config.yaml
model: "rotation predictor"
train_examples: 77898
horizontal_flip: true
parallel_block: false
learning_rate: 0.0023
nesterov: true
epochs: 96.0
lr_schedule: "linear"
Rows from block 9, named by matrix and row number. Rows with one number belong to one neuron. Each number is 500 + 25 x the weight over its row's rms, rounded and kept within 0 to 999. All counts start at 0. Numbers have three digits each. After the name is the row's rms in percent of the matrix's.
# fc1: MLP up (model.blocks.9.mlp.fc1.weight, 1536x512), inputs 206-308
# fc2: MLP down (model.blocks.9.mlp.fc2.weight, 512x1536, transposed), outputs 206-308
fc1.915 094:476526466553496513516502489504505515431506500513559464519454485489502473475505498524501477495504464524495474493546508526477520521507547477470501497462501507499540511509439539448539508483487503472495507497489481505479488479508516487478515500498491547479527489506452486508525489508494493505464508559557478495483
fc2.915 087:462486492467502473485536486480528491494526447462491471490467493477500492530527491522514474517453450481528500507477510515482495533484469526504519513473569525507495551483549486507520506482500532510523534511461492517513490522556491515503541498496499474490485517473479458522511559507494524504475455506486474519494
fc1.916 099:472484470509485484488496455469553494511516494538496513506483536468485539461520473514525491502502523485503509532487516481478480507486506463527533508485476479480520486504457519517424517445499534481522495513469486467490464521494534537485473523529521453498501465536498545530511525469500488492486476486500462498489
fc2.916 106:496486552495480471534518465552522496474479466481499485476478509543527522499511502538528499545493492529506483499536516536519498508493506550521493535488513520544527530506532457522459456528468513505527469511501484444526530484502519514522507504477541521530517515472522478510486494507514492515532500461506523513486
fc1.917 099:530534466469524484494491487523471510507516469474443483529500518497500454564521518455495484499500490511468522538491465457528498535542498495483544501474500511510540467495531524475483475487471482574517496533473539514503484430455516465492473489474518456463473490533524510516512463504513503490499538525527513533459
fc2.917 063:483501517503493535515488476457521503483501519527487490463473502520511539477473506495489512464490486544484523488473473475482545495518455502547537534483530476492451523455493469523470551502525504526489512504465471540490517506488497476521519519490522524492554490523469459475517487489501485523498510491497541496431
fc1.918 097:467482513536477484476485516486426496528500460523495470514484467493470530493492450523505516509459516500457462497487587480494476481469488524526499519499461530495513473517504524458518540508470560518488480492502489467488518505485501481541526518500486465474487507505482501493520494501534463469543472488487510527507
fc2.918 089:522517522466435515455546474496484495496481448502487463476542479509465481475511465465470506475480519498516457521509471466510462503502531523529513503470486515511509524489498485495513514491439488498499534496506510516498518517504508536474510520496468491510547518462477491489469512491506489492485548461539553479478
fc1.919 100:446521537487530472476495460501525536542479459528541513489529496543490460471468503506510516490499484481500480477470501474469481505493474522472537481485485483486468508512501514509496498525456486465504515471535473551493478521462479469518519508535503503522511458531503504486537523466504523496473525508508468492443
fc2.919 112:552501545477514493508525479478533494467508468497504506488522500507479494502459467472521513520473508559509473543504461477530490492500478484509527444497503460494531472490481463497509463537534490546509463508520519482544516507532494476525515496491502527526529497469484519491493498540536483500497477509507515548489
fc1.920 097:485505534542545551495483459497492494466496519451524462476491480477481463524493482500541489502520521537523470515497543518495466453459533529493472513503484494491514518467507513534505519472534486465524492475517516472473496511438477500601539518522501507530514488519495471511521493460508455493497510515490452503487
fc2.920 107:519514491533493473528507492500499469478509510541491505510504495466511528524479515500487510497490496423471445510546477519447490497533534484484509507434496512515496527472478479468527472503514510559505500490446502425428468537512506517467488443516508538483483520483482525474506492518475485508442480499500484459496
fc1.921 103:509469472487482533534482491512499492500494546511472462502492529511516480557482464487484515528526493511497472462501513524499509491519508467510493501521517492545512506504529518495440497504533502501510501503507455529481519468508528506465512467490478547473462504508504499467502499513496468517511522495485459492489
fc2.921 093:462525519509515462473506479541499532472519473514546472488522487442478518475516497491452560510487522501494506520504505473517498522535507474478500542481514487531502513512453478522445524476461524514492509523479517530528504529534513524516494479477502505533520511501479493471458535479479510493493475548509478490536
fc1.922 098:472499481530521448497502526504496520486460503506452459474505508541513475494457527484476485506486489536503498458549484521467494498512474465505508470514531496521469510491542496459527449499462506504531499493528476448487478492507495468480452486459496517543527441510504482505531532510520470535505469501465478500523
fc2.922 098:520489459486507516538508502492486536553493491507535479517485537481503480473503477462489563473538527529521513543499511514507513516528509492525537499544473549477461507535476491494502470538559497529475473506490505525510472514501516550494494515499492471494513489501508457451528518451455488484497503491523485486499
fc1.923 104:456504515562491489489534497536526502504517534498512514530510518497492474517494481495479497475496445482492541522508475484499488513529472498504520492486487509504492461491494486513491481543500501467488516500447498490436470513512497465583573453469527493501518508511507520481511517527488493483482482469510482480454
fc2.923 087:504528482501496517470518477508490524478474469472497481470465507510479492480487512505543484521516538512472482474513482518488506474523494493499508515503545513482471515502508493467559539501487544526518485502523491485485505546486491486465487493519510489490495471476505502529485441494509480503524495525533444461512
fc1.924 106:486488453503492506510486439508505518521494509497513470479494462512507483525511499521498448520514514488500478485555499510514500500477526535513551513466482510494499451558481519461524449514516524505501477523509475514522498503469517435485472481506499536485499521496531543533475508473504446473546474485528509484487
fc2.924 094:524482531455480530497476481479568457480521516486510533524512513511502520482468529495497496502507440526491522500486524530490498488496498465495450478436534500519491476529536512539472538477470501454483494487520503485531549461515512484512515521527488507470557446456499520444517466468492533539527485535483483492497
fc1.925 101:496507498537482533517478520466488512521526454489488488515500506474505496500495513509498508504533513495504525472510484501465492504500483496475532477480467471483530545519490462501462523511499512460474481493486485530586499488478503476496484492482486496483509502535545512497477481513467539509529494542498503479486
fc2.925 089:523506517507519495495487520505537488488492465554485497439471527496473483488507532470490543480498526520487481520497547497544516489490528516436490476533504492480535482480506529471468532493520490510475485502495510492533495502479502563492495465457508508502505496475501466520523495477455490489484510494492547517468
fc1.926 093:505516506486499505516457482525518498501468514519493491494533491472470555515498493497479488474506505519501443505497499483520490481474476480511495480460499546467493476509510501529513431509563496515478487496505489505506514469467531501480474464485513503494476516514543500510464481526545523494529477515476502540491
fc2.926 101:471511515476530469508479470492504469478494464459451463528509503463565447526514530506502516512510499451465503479492513507538483543505522543511499531487485525485493478499524496471519500473485495496463498487513518492476513544470496461544516529529493472500503478458434494505483472496457514502464503509507506520476
fc1.927 100:513492512493513493480526472489509523486468474491476551521488502462502495492551475504490495498490532527504499405487481523482529478504504492520448534500479544483511480519504504492568510547518465491516507488519474521497463528544497503502513521480529482501491488470514514508524505508468520461561526483530488499508
fc2.927 071:473532508506479482490482521483480441525482505532510468464472508476469491475495523549489466500499463551463513527462461503490490476461498509521463553504476483518489525530472515539488503503510491529512486479495501485523516521487551526526519496494494522476479500479528509524467496512513493469538529510504538497544
fc1.928 097:490446498511528498477528505462490540498480451473500481524491523490472469555470482496467498507508513506571511526542522505507485507486515478498491506483484522501478500474498479469536439558508484504500479511505478495471499469493517479530500457470480524530467512491518522478497454488525525514486508474497451525531
fc2.928 106:481566510514487499450490555480503491471496481536458463523470506497505548480477501483468536506500534466564489475515459502498490514487493474487466541525475460478472471490503466536503523433512455474508490485517541461493509493515476525514489523533493512445462482515535508528528504509468523475498469494479452502475
fc1.929 100:535486495491519523491500441497473505454523502493519517522499493465532525527523505504519517491530490524535498499501485527513462481534508447481497522499499479477529538490498461488410509538478518468529489474500533517529512482512514526449429473492467483527488494520528525486499494476496494508489507476545508453519
fc2.929 132:510505504502494509484478461485499527480490468500489527533523501499505529435504487526496526509511526490482501499493479481512483494468472526495470506525551501525486489474473492470483495455510482473467525471518465433485496511485511473508494495501460489454491526520488485509465503498488466488536485525528519490488
fc1.930 092:492466503525492499479461532489529489545490518541525549544516459543499525479510452493502510533509459499482457492523469511483492483501509504479494550539518527512524558512489527482471527470503542526490516505507496509472523491511506462473487507481471494487509538443499483518526498509533487489462482501517527527522
fc2.930 104:507490460481476534529523473486544534468491505467466543532475495457556464479489528512474513525508462496479502542527536461444550529525523518520501494500461485477515529468537519502482502490518461542502506512481513480498507501493555466518511487488524472477486540488467443495518463496459511479500522490498525469515
fc1.931 096:479494488512502468512498485509525508509469544495464494501492496476500503479485470469501471553554521527530503521537523551490475499486482481500466491451486489491513509517499505507510520495487470502496495480542505474499470521478490497553554524503479500470537530459521480517486566489523516486514475456500509483520
fc2.931 083:517483491534503484465476512489596540561537491491480514458513489508541539478549524476469488530505454494496483463512524478528527500482502531539524476532494498498546494484489498502478481562491500467511502543489484497525481534487513484472496530548490536498492493483489556499504477516508498468470527481534465492518
fc1.932 092:512497517512456479488522488516516515527513487526533506523495528549470515474520498496479476497499497505482491547525518474505493545480473447499497530498476506463526518477511511513484563527513474517469474512533470479526513491476493483504521444539549509506524487499519528460465522489487523486521518484487533540528
fc2.932 098:511501526478505443487540537517537525482478484497498493458496489488505518524522519533509481456516499495521507463501522456496515514501525513506539497515532552480470500520523533522487496532506507482512506493512517524522502513497483563508482540466478464508497486527494499538514498525447504530485490507540525482501
fc1.933 103:502503500495519499543514477501476537493522466543499514503478509459496500434481483478461481510512537503503496510504508536482504472474479461447501513430505538530524479511492523539503498444507466505518503481473496539453481480517453540481528533518489511456474492500483519499506491523496466479521520501498464496457
fc2.933 106:502495484527466530480500549524497476489523471477532550480491507475502475524471546528531510480524479549530471500492505469457477525524491507486453497454501484501502504498462495557520526527482485487509543553523511490520505526471485504495490518472462503485487496478507461527521531479528492516534512516470484498485
fc1.934 097:510495519450533456471461474507526550505488536461448451524477512518534479484465460511519474492486450516536480550474508505504482493522480478475549477476487482507496461486537526481483486468523515474506494487522508484480538516504516487543569487473532477489495485495524564510480505496485469477534517502543499540485
fc2.934 123:513511457507481518521495522504504547526516514524452519458472536471490534503481480501539492487500540485462494455480483459541500492494542537469507520491470521511521501482476463517519483489457492467476467483488483546495511481502507563493479489444512479475549519493504498541502492457477500468485458541496475493507
fc1.935 094:506494488471494532535477480479534569462456511478546512503542478465489481524521546481449490510484514460483486485492502406499550527529485485519469499525499495502500530483499497463495544527465471473512500505502513471532518486505493557520553523526494525486493489526507506508453522491497457501476516517512499481468
fc2.935 096:462483536508525487531484471481516450494467523520462490467513520528509473527499479477513492492533485535497512515489512531496464523482511463499540491493531490478477503501461537473510509529504541534486492497493529501470506527518509512462453504501528541531561553487535512513440496508480516487529532480506484487532
fc1.936 098:535473477492507484502513463527540500484527515486504524506540497491490551474479485491521521487502522531504528463539481450491535510502503512504489487517518532474537497508540520547534482462483513473514529498489476509506499488486424505470498526484485522489513490545489543455432473526532515525492526451511500538503
fc2.936 084:523494487509485519501495432497552473526510488550489468543523464479496493483481485530493548506494522484513475492493543489482487467488481441454523504500506510522496509516500598518491491469509475522455451492520509479555491534479503475505474480567482484493456505467466467523513488568521522470536523516516445515543
fc1.937 108:475508486500521481494473508478493509510498481495520493466490487502478518486512491456520513502470526526492519518523530506504491531516524536530535520500502498496485477477538492496465500493501478511519503530507478454511500491502515437544486507474485486494533518508514507528501537427509582484496534542476476458519
fc2.937 122:471512426506528513502461468505507489515506508530505489485472510528503485437499493472512544488495497517468485496530516488501517533545529493530464526556489496471476495473478534512541485483496527474485503510522498496510511486486476486475498488517498486563533468478500514490483510500527510493520500519522445507497
fc1.938 092:459509520468501555493510487433457485547506498524460462500481515496532476534481492511519527519502513499508506526506541446450485494517508498497498506463513502490506516545485494504449505502466508500478509521508521524519466504454478557494537484541547512503496457529491504513506503495498483464513515479473476521491
fc2.938 108:538485547521452511490488509523463515500495506467505504518517478503491464501492547477511519470497524520509472476492504515558494478448491467512508507464484532483517516472494506497546522489471503491477473481470534510501471495493502517503486514483509504449507492477479541515505491544492550506455492510519502470481
fc1.939 092:507506497466497513438444453487509456511506473542506486456505528544490536484491474535519485511496528516504514524518517449494477551465516507538516542531473475496474459473506524505472511496546511484490496484475500545528489503544471521501500498493462514523508457525483478504482507501456449530540522499510466515505
fc2.939 086:537516475506547487517477485522492469471480499495505493466509444483503488521503525470498489522511510526450509487486516518489531477487482485496483534491484484503504542465447559504467471534485448509508489497499467481496518545510526493462467516476515519512501513487569494524535497431502485519495521546501533475476
fc1.940 094:521483521510506501481523506479479488434518528519492490537475515453491506528471519524458529506465502469471468447506532500477520480492468450490503482539481471495492497470491517494520506471441525517482484504506496480528526482492551516495536499497441565490517506506511488502487524499472465574485470469503452482474
fc2.940 111:514503528515510497560516505466515477513545500504521540528511485528516477516487471519453489474480507486484573517491474482497487494490539508513503502530499495484509473492519489479507456523498519490523464486462532495579494559491552470486495500513490502454503475495503503503463462470519487505480532489517498498511
fc1.941 095:502509493491550522493496483479513489505481485557519476532462481508530488447508507510519481511469522508535472512471511478508536519492548526527527470562518454508505490483512503482521501525496482487477482468512537556519493505510508512472484479517505504522535470526526461481553493516462446484501488512493528521512
fc2.941 110:495522489522521448477519497497505480498527499451534504482499489514476447537523489523470472502497464470491517477479538545485500481545513514544495527496505505518496494493512517529487501515489484504572490516480495487523485525486524482485539492524524495534514501532502535472526486527512535511483499476465474528491
fc1.942 090:488501502542447523492495510499518529556502505475532506509516496479490471517511475457475438435479538498509453508518497529509473508519525494531514497530501503489452505488485520500442497490502521526477502520494433506509472479548478518459495477525508521471470481480500512494457551502505470451520510447483527499503
fc2.942 102:494468468528477504485506482512518490488485483477486542495492485554500477517485517531529479507513512482441496510539503480461473506500502503501508514508483480509484496505526476495549513482485492516496518480528519468523507546489494483476514522506537514538518511482543491513502501473492473502537524513491506488534
fc1.943 097:469526488473470470491468509484520534495492549499482547505516481530470483511470469478488503530482497463544500506518501516474505478545538498528512484494473543461483504541456528495504512486473506490463496470489498471478511526537483414489507522479517509488486491489496495530511521554500453517475509521488519443498
fc2.943 115:509481496529476528476520466497534462509486529476533507478537537471495516474517463523549499527559525483497492515510517455550472525518542475512516498500509505551477502491532493501529485493520500484464448508545454463499482501479512483499497502467504409519493501530507448539507505473489502505522518509488455561520
fc1.944 094:450473478540476455539493478467509456497535508543502508486505492473504497470472496517547515512489530505540506480503509504554485532489502520499518496505548461487496505508516492485452528466497532485516482495546557502502501477485501519550518516534543494490528496493559531475485520467516434520471457514500411509460
fc2.944 102:488530512499519492452516493484514476472511581537489465479539507519489476553541464479468517520540509481530500511498471492472482508516537513523506495522502500499492493473494509496477532487483525512486531528529494468474501480571506459480530498491510497488494500489457511513524464473543494503508532491536516489522
fc1.945 108:516432488514521491487488490452473511505513500492496501461475518504490482520511529488493521470545478449534545485476527541484494542486497506528549537500494476472503478527477517471526488502478504518539482498487527493505483451505532499453492458520495483496505504502509496504498488532507487474468495497486500532495
fc2.945 098:495474439473485465525514504515515516502502493474468486492500489531531537488501492461527498506497508465511533508539554452515512515474505522537491521518532496466480500494484496477423533488470517487526537569527506510487529513491480472497551485508497534504495493512472511538454451497472479507508528488460509468521
fc1.946 103:506496480519477516485509506553509477528488491600509510510507551469524483483552465473472505485507512537503508509544485479491452483500488470484496498491504494504480467498503470504518472524495536459473483513519507569539485502488433453489494541453490532508483475505517531485479473484517487540539478505495504475498
fc2.946 128:497504528511481524514442516469512522511545514512516500506481487535515537517522456500478535496541513484498509504547442537540516514499491469492518517470486504485458468491502516484516472451495541479499520510523526499492501484507500515495496507469503508499553531537515530525495522497494519478462532554482483463515
fc1.947 103:524497499501483559522486521493478474525513536511519527558511518500488455514504463480493493513493501513499490478483488501528510487523500482490496507480480493493509511476528469516477469477475508510533494521541526498502539499511502543564529507511494479537523489562502504521502522422539520486495440487509479493509
fc2.947 047:494495494508545491511507450509475522488515523523541508497497516510531486472471525534517477529485478464485509542500499518493501454476493462488492472502496521511475456489495534482537518495498470499447474523483530452539500509459522484459527510512489516499490544519455521468512490494459477543478526530480491508502
fc1.948 105:522496517473496486479524430479508478529499508526539514478467551499554527549488499503484503438464495503513534504490501499495531485485535531500481486473490487484505469476530510528517543469498490550497511497490508518471478501490492448539524505485491489485515474526475506516519476485530479534480471514512485449477
fc2.948 090:498527493520521532530485534507529485513475498485490470433519460477474465459524520536476526531553513471535519514520499541507454439480480552519516542444470519477473510501487535512530501523457495506534473480518466511498546520484476501479461449498500490510538459479511509472469467525512471496535488523462465482485
fc1.949 107:523520529506512481496495505483459474550519506543487544525491514480506467483514505460505481488496436482496514515547508470493496515573545521530523472491488496450464454480504551512479540551510464522491503467573490522515489479514449455514526543457525501499505522510502553495523519546505517490452539490476491474474
fc2.949 076:463476462501476483525537492499466452459488476492504485477510519493481498476483521510537485503480537446535490516531534513498535479493505504499487521492513493484497456526458511509468482502499516525466533532466476492428518496507534524525481450497450501511537459480533503502513466487478519484504470462502505527495
fc1.950 088:489496539492508518475508510495538513488449507509518495516470491514472495489503502481526514500462456544508502479489468482529483501514495551494472443532472503480493494508490530536494523494460478531508510496508543527461502463514478482541547534478504508460498483504484532507502524524501513479534505475472488503501
fc2.950 118:503506446508512464532524482534521503472508520460512529507504501467450511559527540489461511497449479473485542494508479531509505507503504482516517538468477539505466500463500510561538449512574509458500478490508480459525485495486492538493539481472486515507500483493503512496505492479495485533488486457522514524483
fc1.951 108:471510494486463504519484502499491484502479473543455554521521551485521490555483515525490521465517494546531491514524498510516468474496478442526532493548479500508520503515489482505484523481502552532497483486523498542497517522514468457442505472531491517482498484491522564520537501505527464493495485492483540566492
fc2.951 094:493528511543531507495435496509530516483537491540532526447532523456516522524462483528536462463494493458520493496541501475534480523489509521522507509468500530514532496480478483508450527492525430541486525549522481484513468510490515497498510528554534515551538526499552490456450524509488565534498523525550520508546
fc1.952 098:458509507493491531516465465479492483499503490543511467487507489519515471499511514501527461498501509533516499531493527509520492510503527523479462501519539511484499532499495524526503516495515491477503524494486502461478524540524537468495501481528508482515532446505530462576487512494472434503476463545512512476519
fc2.952 109:561493500514490493537496495507508523457522500493528504513557502484560457492496475538512469529489487496543487484423489498552496477518458502511516479429512504434460464521518508497502532538492488518472503488499500478530501470491495510514525525497529478524478503526531498464513549469485500502493530510495548479459
fc1.953 102:540522485527442501495504537473479496477518494519488497497545477499523461474524505541480516468457448521478486549462535517519509492469460533503491506476513480497502541481524523517494485478499508524447458479503506521496517491482497503477524544469496427485446458520477481481504475519521526522494536475499508475438
fc2.953 112:481505546514479508525463509457498518468472518471557548499503463464480496477529502512499478546520471494493513487497515526484498541577559471488459514509519512491496507485503529483542473511507499483537515507511543498474526468524502472514551497474472514458482509467508539503455538508532475488503517499510441460517
fc1.954 097:538493474490517530503545471480499496511499484499509500515468475522491498481493491506484529500459496504515545556511486499456530491541514502501523468479470505480520551496545479481492530481494537488500470532518514515481513496511507543509522511545514516468535504462506465550512507462475537520489530491513501489527
fc2.954 102:528511489469457469498483552506485538497513485518485498488508501507492441541506528506507505494495492474475514505494505490510493478493472512564486511544459473519535512461469500537501513504517483462541457521498471507501490501514494490479518514493484501520513467471540514506493512540467527505499490486506531510465
fc1.955 093:504457559469471490484473515537524485528478502503524514461523516470490544494470507505507503502500496504436492521499563503526496479499561500490501547502522530473489541549521542497535523523496474476518501497509471474472463512497486535449519473503452461517519528503476503483538518502495468501477513491523494499445
fc2.955 107:489463444506537490490499488512492535481515526481528493535508536462511525450495480504498489497496489503513536519489476467483510502490473470471502524467524494495500513520504508491526496468519551486510487501507529525521518505469460516533512492498522466509478501525493493435546462491513452509495492515526503524495
fc1.956 093:513454535494498482525460518537491516449537453508504467465541466555458533500476542497559522504481515550470487473505452454529506474532521536552469505536483501543512526539510455514498471503525502472497489500540460510476472477523464482452522509527515495494526518516494522501472464502494519510456504495481452476505
fc2.956 105:519530519493519495491515505509556474520472514492529496539492454487490514542480470477511487458538480505525448506502484500504500522534472489450480520534514499468517503494546507489505456531497523500494538501490490513517494490508490542498518516513484504510523511520541501518497502507469512450523508491543502543512
fc1.957 102:496489504485540512448523496484478489463482537533514488519498445463510498471513437525479504533491529499483468515483522479442500536516500548529510531510500505492493505495514481483462559507478557502476540519521549475478517462500473532543521526446479519494490537528543531546497496482499509522452529450521498482485
fc2.957 119:529529506485495486491600547470500483453519531517467507493491498505536470490489500508473512536459474478536509524495497511470479555528464536477491502476530484488483524520444529490544498542498521535499505470470513501486445522504460521425469474467522550461472485493504521533521468531473526506487480505502536469496
fc1.958 101:455469553512514499493451486498530484535487489563527462507476520475454490476462476513469567502496467506524538557520474506512519482479481496493492531469516464498508484546529507470515486483479537499522508500471469588476528535534486495546509547505533496507466478504510485504488527512508506515517536524471483492538
fc2.958 115:548510520486502517486495483462536492506489495514470490523486501468470487494473446525491480500501520496491543474512508518517453470525478450457484538479529510522538469484537464460517530489458501503531534486517416494518516482499551446488482483493461534534535523491513491499479477503512498473505534512479515439524
fc1.959 093:511517526490475461506470486512457496542509500450469494477537478509489515518495517491520524526516502504453542503550477480498531491525497464523469537523473537530482494506514487465472520512498506491520486470507486519496521528511512502517450509508498446494497511505526570513480465505482507522523490488450506486495
fc2.959 079:463464500534515514526527490460492471512492500518489515514486511491505547486497478480497493493510453517503499501487499472454455481522494512503523482519509471511477489508501515514515459503483532524517526469496506549479473493485498504483527521490497524513494510512445504485488494434477538505524509524485500519490
fc1.960 112:453499455485465487520478498545506485517489507520485539481532535528532569474519469480522486528526514481471503508493478475479504534484481517492504491471502514460528504465465463511502515508529505518509522449483531504488531492493530519470514486470471504480532514510527481516506522525508473524554497495519517534500
fc2.960 124:531527492529532454522538534486512500489492503500529521468511525479525555532485527486492504470507529477436513463496490517512509497495514500487487520439528473523536453517531508503458463523505485503502472514469503518493487487481511524544471508496509536500489532494490526504527490482475505519498483554466520519467
fc1.961 100:476495507495487507489549528494525463519502513463545492467550479521538539505514484482476492470523491480503462504510486463483515550473513487483503532465524518491536547473534517524456521518504533524480526485511460462532499516500504483530522463465519521523541486475490509513496506527484482487467502548521513505461
fc2.961 101:499476514501538508539484506581538474503458516498512490538499508526522484510536497522535496534510491505485508468511452523466525501485483529463475489493513513513489485509464466523508508474457522468505493524516515507553513533514506526468460472512489501504502457506514516487489459509458466476489489511544523529478
fc1.962 103:514505534456523525512505486488497479519499455514486493526515513491476472452467547532519520503465543524529474471536476440478505513514491505522493533509471466507527467496498505435483475482530488495506485486480523506539493542515492499487497529523521503504484500488511497481511507465523544491482510472509501504519
fc2.962 092:486526508492540442479490513498495522543517491518519540479480534467486544494490504477550492514486527504488478493525517495482499496457477485514531491480499543521493489478526537488546532527511522512516510485527454489517498484462531484533503527520488542523545497527508528493468469503565486473483468518497480546502
fc1.963 103:506495498530452497510510449553546470524514480524491536482528495524490496520466503449534515526554514515497512536489496527469511516501495506529509441507457484529521500511522475453460476513549460454535468474516488492546512489470511539564463549506503521480418490543456434536493468486509444514537478463502507524501
fc2.963 081:474504436518498502560461491487454501512500485497559534489486515503493454491514468483490512505486545497506524494490471540519502526483445485542512505450463498470529529512483453543510479488523492515537467457549489524541472530507482472485477506506480520505495525474503490486514508487480484481531523517512467497467
fc1.964 096:509484518483508506533529528510525497529511507530507472487455470474503522509491473492496506510486540519501515495502501524519540520507536487568533520478502509479495512514502487503552533486518542505508508463502484501516476504494446484526481513465525529531513447503499506484487501527462472461527487531518473506466
fc2.964 103:476473485478495516458477523498463471514512534515503479476486492511530507512524515504499505488504546507520479474499489445490468448498513531513521494516533486466520546458510447452491526477521483501504486516494493509526538530517499484497470499512536490493518499479506476467518481498453504476472498511495483498539
fc1.965 099:486486476535503486526504492512515494477486501479509512476547524499506467520546479474499514488465489500535495519467487496506485504530515479506499514512492508464505496484521486478505514487467491506488521516488485500523477502547477488504483494529484473501495496518496487533496476499468513489493489462501461514541
fc2.965 108:465503451475501489493486527529547488487490548542463530541470482526472498505515504520486540511471472518479519494539485476491515492534509493537467474492517510535513513498558490487510498481482492496508529512491500489480518508501508532502528458530526545471514491468506496490457512482523507503494520542475488441462
fc1.966 097:483494478499514478505488503446509526541452519452491512512526462530507539469499519448478492499482481431495520517494478530484503533455519501486465475505535486486542519455502488497505469543526473500465479524461505545541474496552510528511549490471507497519525504468500508536512506506482541500547503482526528565489
fc2.966 115:552491478486521500481506536501460468525547512503520472448524547567487516519504509543441514484509570473466474471453469550532475513541510510448516495556486499501463530489493548511532515488512469459475519505487522477475450486492448462504513472472478500492511488487494517520497478500505467497530513486513510497521
fc1.967 100:531537492458493485493506524511460507486519526493550484479516496526543451543492519483466509449509521499518468530480505483489473529471510538479489494513507510520509497474510504492491511520506525518510522458524530466527466490518492510461506521524520515492459525495484532483479481529485479517511471476516531494530
fc2.967 074:508444494508489490506488507531489527486517473493560534508528531465509486450479500477516508512538494493514494492533503487502517514506514481491470491477490499520493514549500455475467494509518507513418524518494498511493483518500507525530470478477481473517500539532500514495481450484491491485554512503497483474497
fc1.968 096:504522493513510499541485488496536481480520500504489464473501537484507498451466499525448496498501523505546457512503513485505528475494518489487458492486580526466485516518486485485552489492464500482511462482507529474528534491501496469494460499541504520480494518508508515469476510521551480487530474533547526516485
fc2.968 104:492455471474479512486466480525511537525494514504507502470540554496525476497489453478496497467501485510521547493465469485527488472485484480541458490507496469523528504445525503546504524530518502497486525464494498504511503474474486545505507525475531500498490500507492479516515512477478503470527521489503556544495
fc1.969 085:507531527531496487529516469490498503492544530524515456512543519512530504483512488504515491489526511503497530524557563515512493520508495454477498488493495497516524517508509530470535498466496547512489503483503492487522520474494510510422474476497466505492513519474485515513521462515461482467462510511489481539554
fc2.969 096:489494505502508490491494480479505489518501505494481518502472510526475534482434502470498523502516508535462530505501481481466529486493501521507491487516490510524510458431531471500490508472475485471517511529478523526522485472499475504551515498465493550526508511517503492518504532465488465538486495467545516503460
fc1.970 101:473535526547490516515527461492516498467514509516519495558518504523474525508466511479481505537491514515583520534542512512494522509458494476509488512442494483480497511509502534531524498517488529504513472488453542437464544471484514530440518511467447562504527475511472480500463485459467491476469467461525521534496
fc2.970 076:461491514484478489546464502508502479497531486510502485478472505516501499484495477473488516489552498481507483504444520487510502497444484529490509520474494509484500482513491500496469521518462528487481500487473541495493467523480470505529516514512569518465504514532531514493513494503520506497532549540482501496477
fc1.971 104:495492491522478500465460507520490501480508503506500495500538515498475451468502508498429470495449475541480527466515470510532526485473512538527483484527503490511539504533490501465494454534478508439518545479516470520478504475493507529495479495487499531471490544520530490485514542503545444571519446477432515492475
fc2.971 104:510528493508546481535471503522501519485500484495528545506557499495514516528495493489538495500510514500456490536532524502464455532484531516513497507478473505515503492496466461482519512464507496512473521462504485502503507470517536535480482506526508509493439509493502453491534496495469551450507547477517543532500
fc1.972 107:552469536513515499505509500507462508469504497486455471541477470509516486499470521533488536517505473479474547533508506528450518528478470477505468515477495494510482506495485502489551492539465516516506537502524520527488504502504528565523446498480539520504512426498526497469518515499501520514488510500489525471485
fc2.972 105:497497577556468516504502476512487516460507480516521517539465495573468455465532496495514531514500480487505493496480489493487513550498551447527521493447466512495500502516518496461486540538542501520470492507499523507484571500481490542503524465455477457530470500490512496518502506470530458496530518506486500512508
fc1.973 102:467437536524471485500464536529474530523499531469547506462481508501493468462501488482507506488512479538509462469494510499506472496513489504521564528473466514455496458522498517511507522488507525515472482519506515559495493445474474481487487507482521478508514500488517486496520488476538485458504470483495497488526
fc2.973 103:520496485508494471510456459498517510505466507535473484498527470523481523488502515504539519460484472524500520538481490513479514521508552463511490477514452504515479478462514533513459528494457502496521483550483567476488516504494526512492554480513490498531474505499496568504480483471532516539473524468459503534498
fc1.974 094:485490529474497493488483486493494493541483449502516506483528456531529498591535475485515490508482501470485484522526488503530509469485471433498515482508487518498477487514482541483517504505476452525469510500504521553481494473497454522556518487473488513536514549467486479484487553530483482529472471482464527456464
fc2.974 113:456521464525523495456517524513504528503511445470497480525461486530477467561515525438510470460536500538495520477445537487523495504474518493484442531482513513500465516433540487512521501522475526474514524469471538496560506454502510491499539540503499468476546532466487565503519480529500529463486508462499463508496
fc1.975 104:488474483504472485527523520477469531483535441463483467525494467536510489544517464469547534513464547525487506524551491479516512491477508481504493518493491482489536494521458529523481518490455489504517503475503459511512466461481487473551509532560478474486484514505483529459502521492474471478452520491518518501467
fc2.975 092:503541530488430530529480486467503491530488510521478532516461491504488554492478504538494472513506505542487505498542504494484515494507501470498520517472535461489501514534509543449507490478523474507511468471512492499514522480506443473466480500478502518496497518511500497505455544480475487508535520484491468462506
fc1.976 100:515487485501502489465481502500476477556489521477524510498469508493515460460500507485468497490486491500527512478514499477454510465498479554488463495516505513459498482505524486515490516512535474503503512492536468415535473518462465501543526526482524473491504514516480534490484475501535485519488492467469470513476
fc2.976 137:466499535485541485468525488493528546514465497472526519509500493477500507498489490503476506471491552499525536504516451508499487511504513467519490490495493518502509469510509489480519494523510485495524491459491509517538492540478488525474467515492455472541512465476532466510503504498523476450546493483523470501518
fc1.977 101:510466527506514491469518478531493493511454469540537494476549539498459490486525465472538518503490476478500503467510490501492506496488526521492517507509486522484483495498491487468539497527484522524490524514506510478541507505467489506462474454491512505534503485490512471511464491510495477496469488491514563516489
fc2.977 112:489543533470483515514524526467541502528528527503564485547492481480528469495520479495516521544499546485456470519548493491511478464526443492520472509483533535507508503461504489556484513504514472486471529511487500478512484483484499495514535513458488485523495488492508489445481498512498496502516458511489489475513
fc1.978 096:485465543496481496478497490469526553531506499505463511531520482487467518458520488444546548509487519535503532492499476488491492516504484527531499483483500487519539496505472531474528466489479565491493465519475509530554474517505472477501500483496465494493496505527485480516507508504498468491493509505473491541508
fc2.978 112:477567474553499511481473503507464482477508500500519480516577514480527494527462491500459538456487479475493536511476491505513509494495489463494490516520507516508490482477526506519488452491519497469507494499519475457499498476501502522511508495522514464520493488506503475469508456508479510479502470465484487497514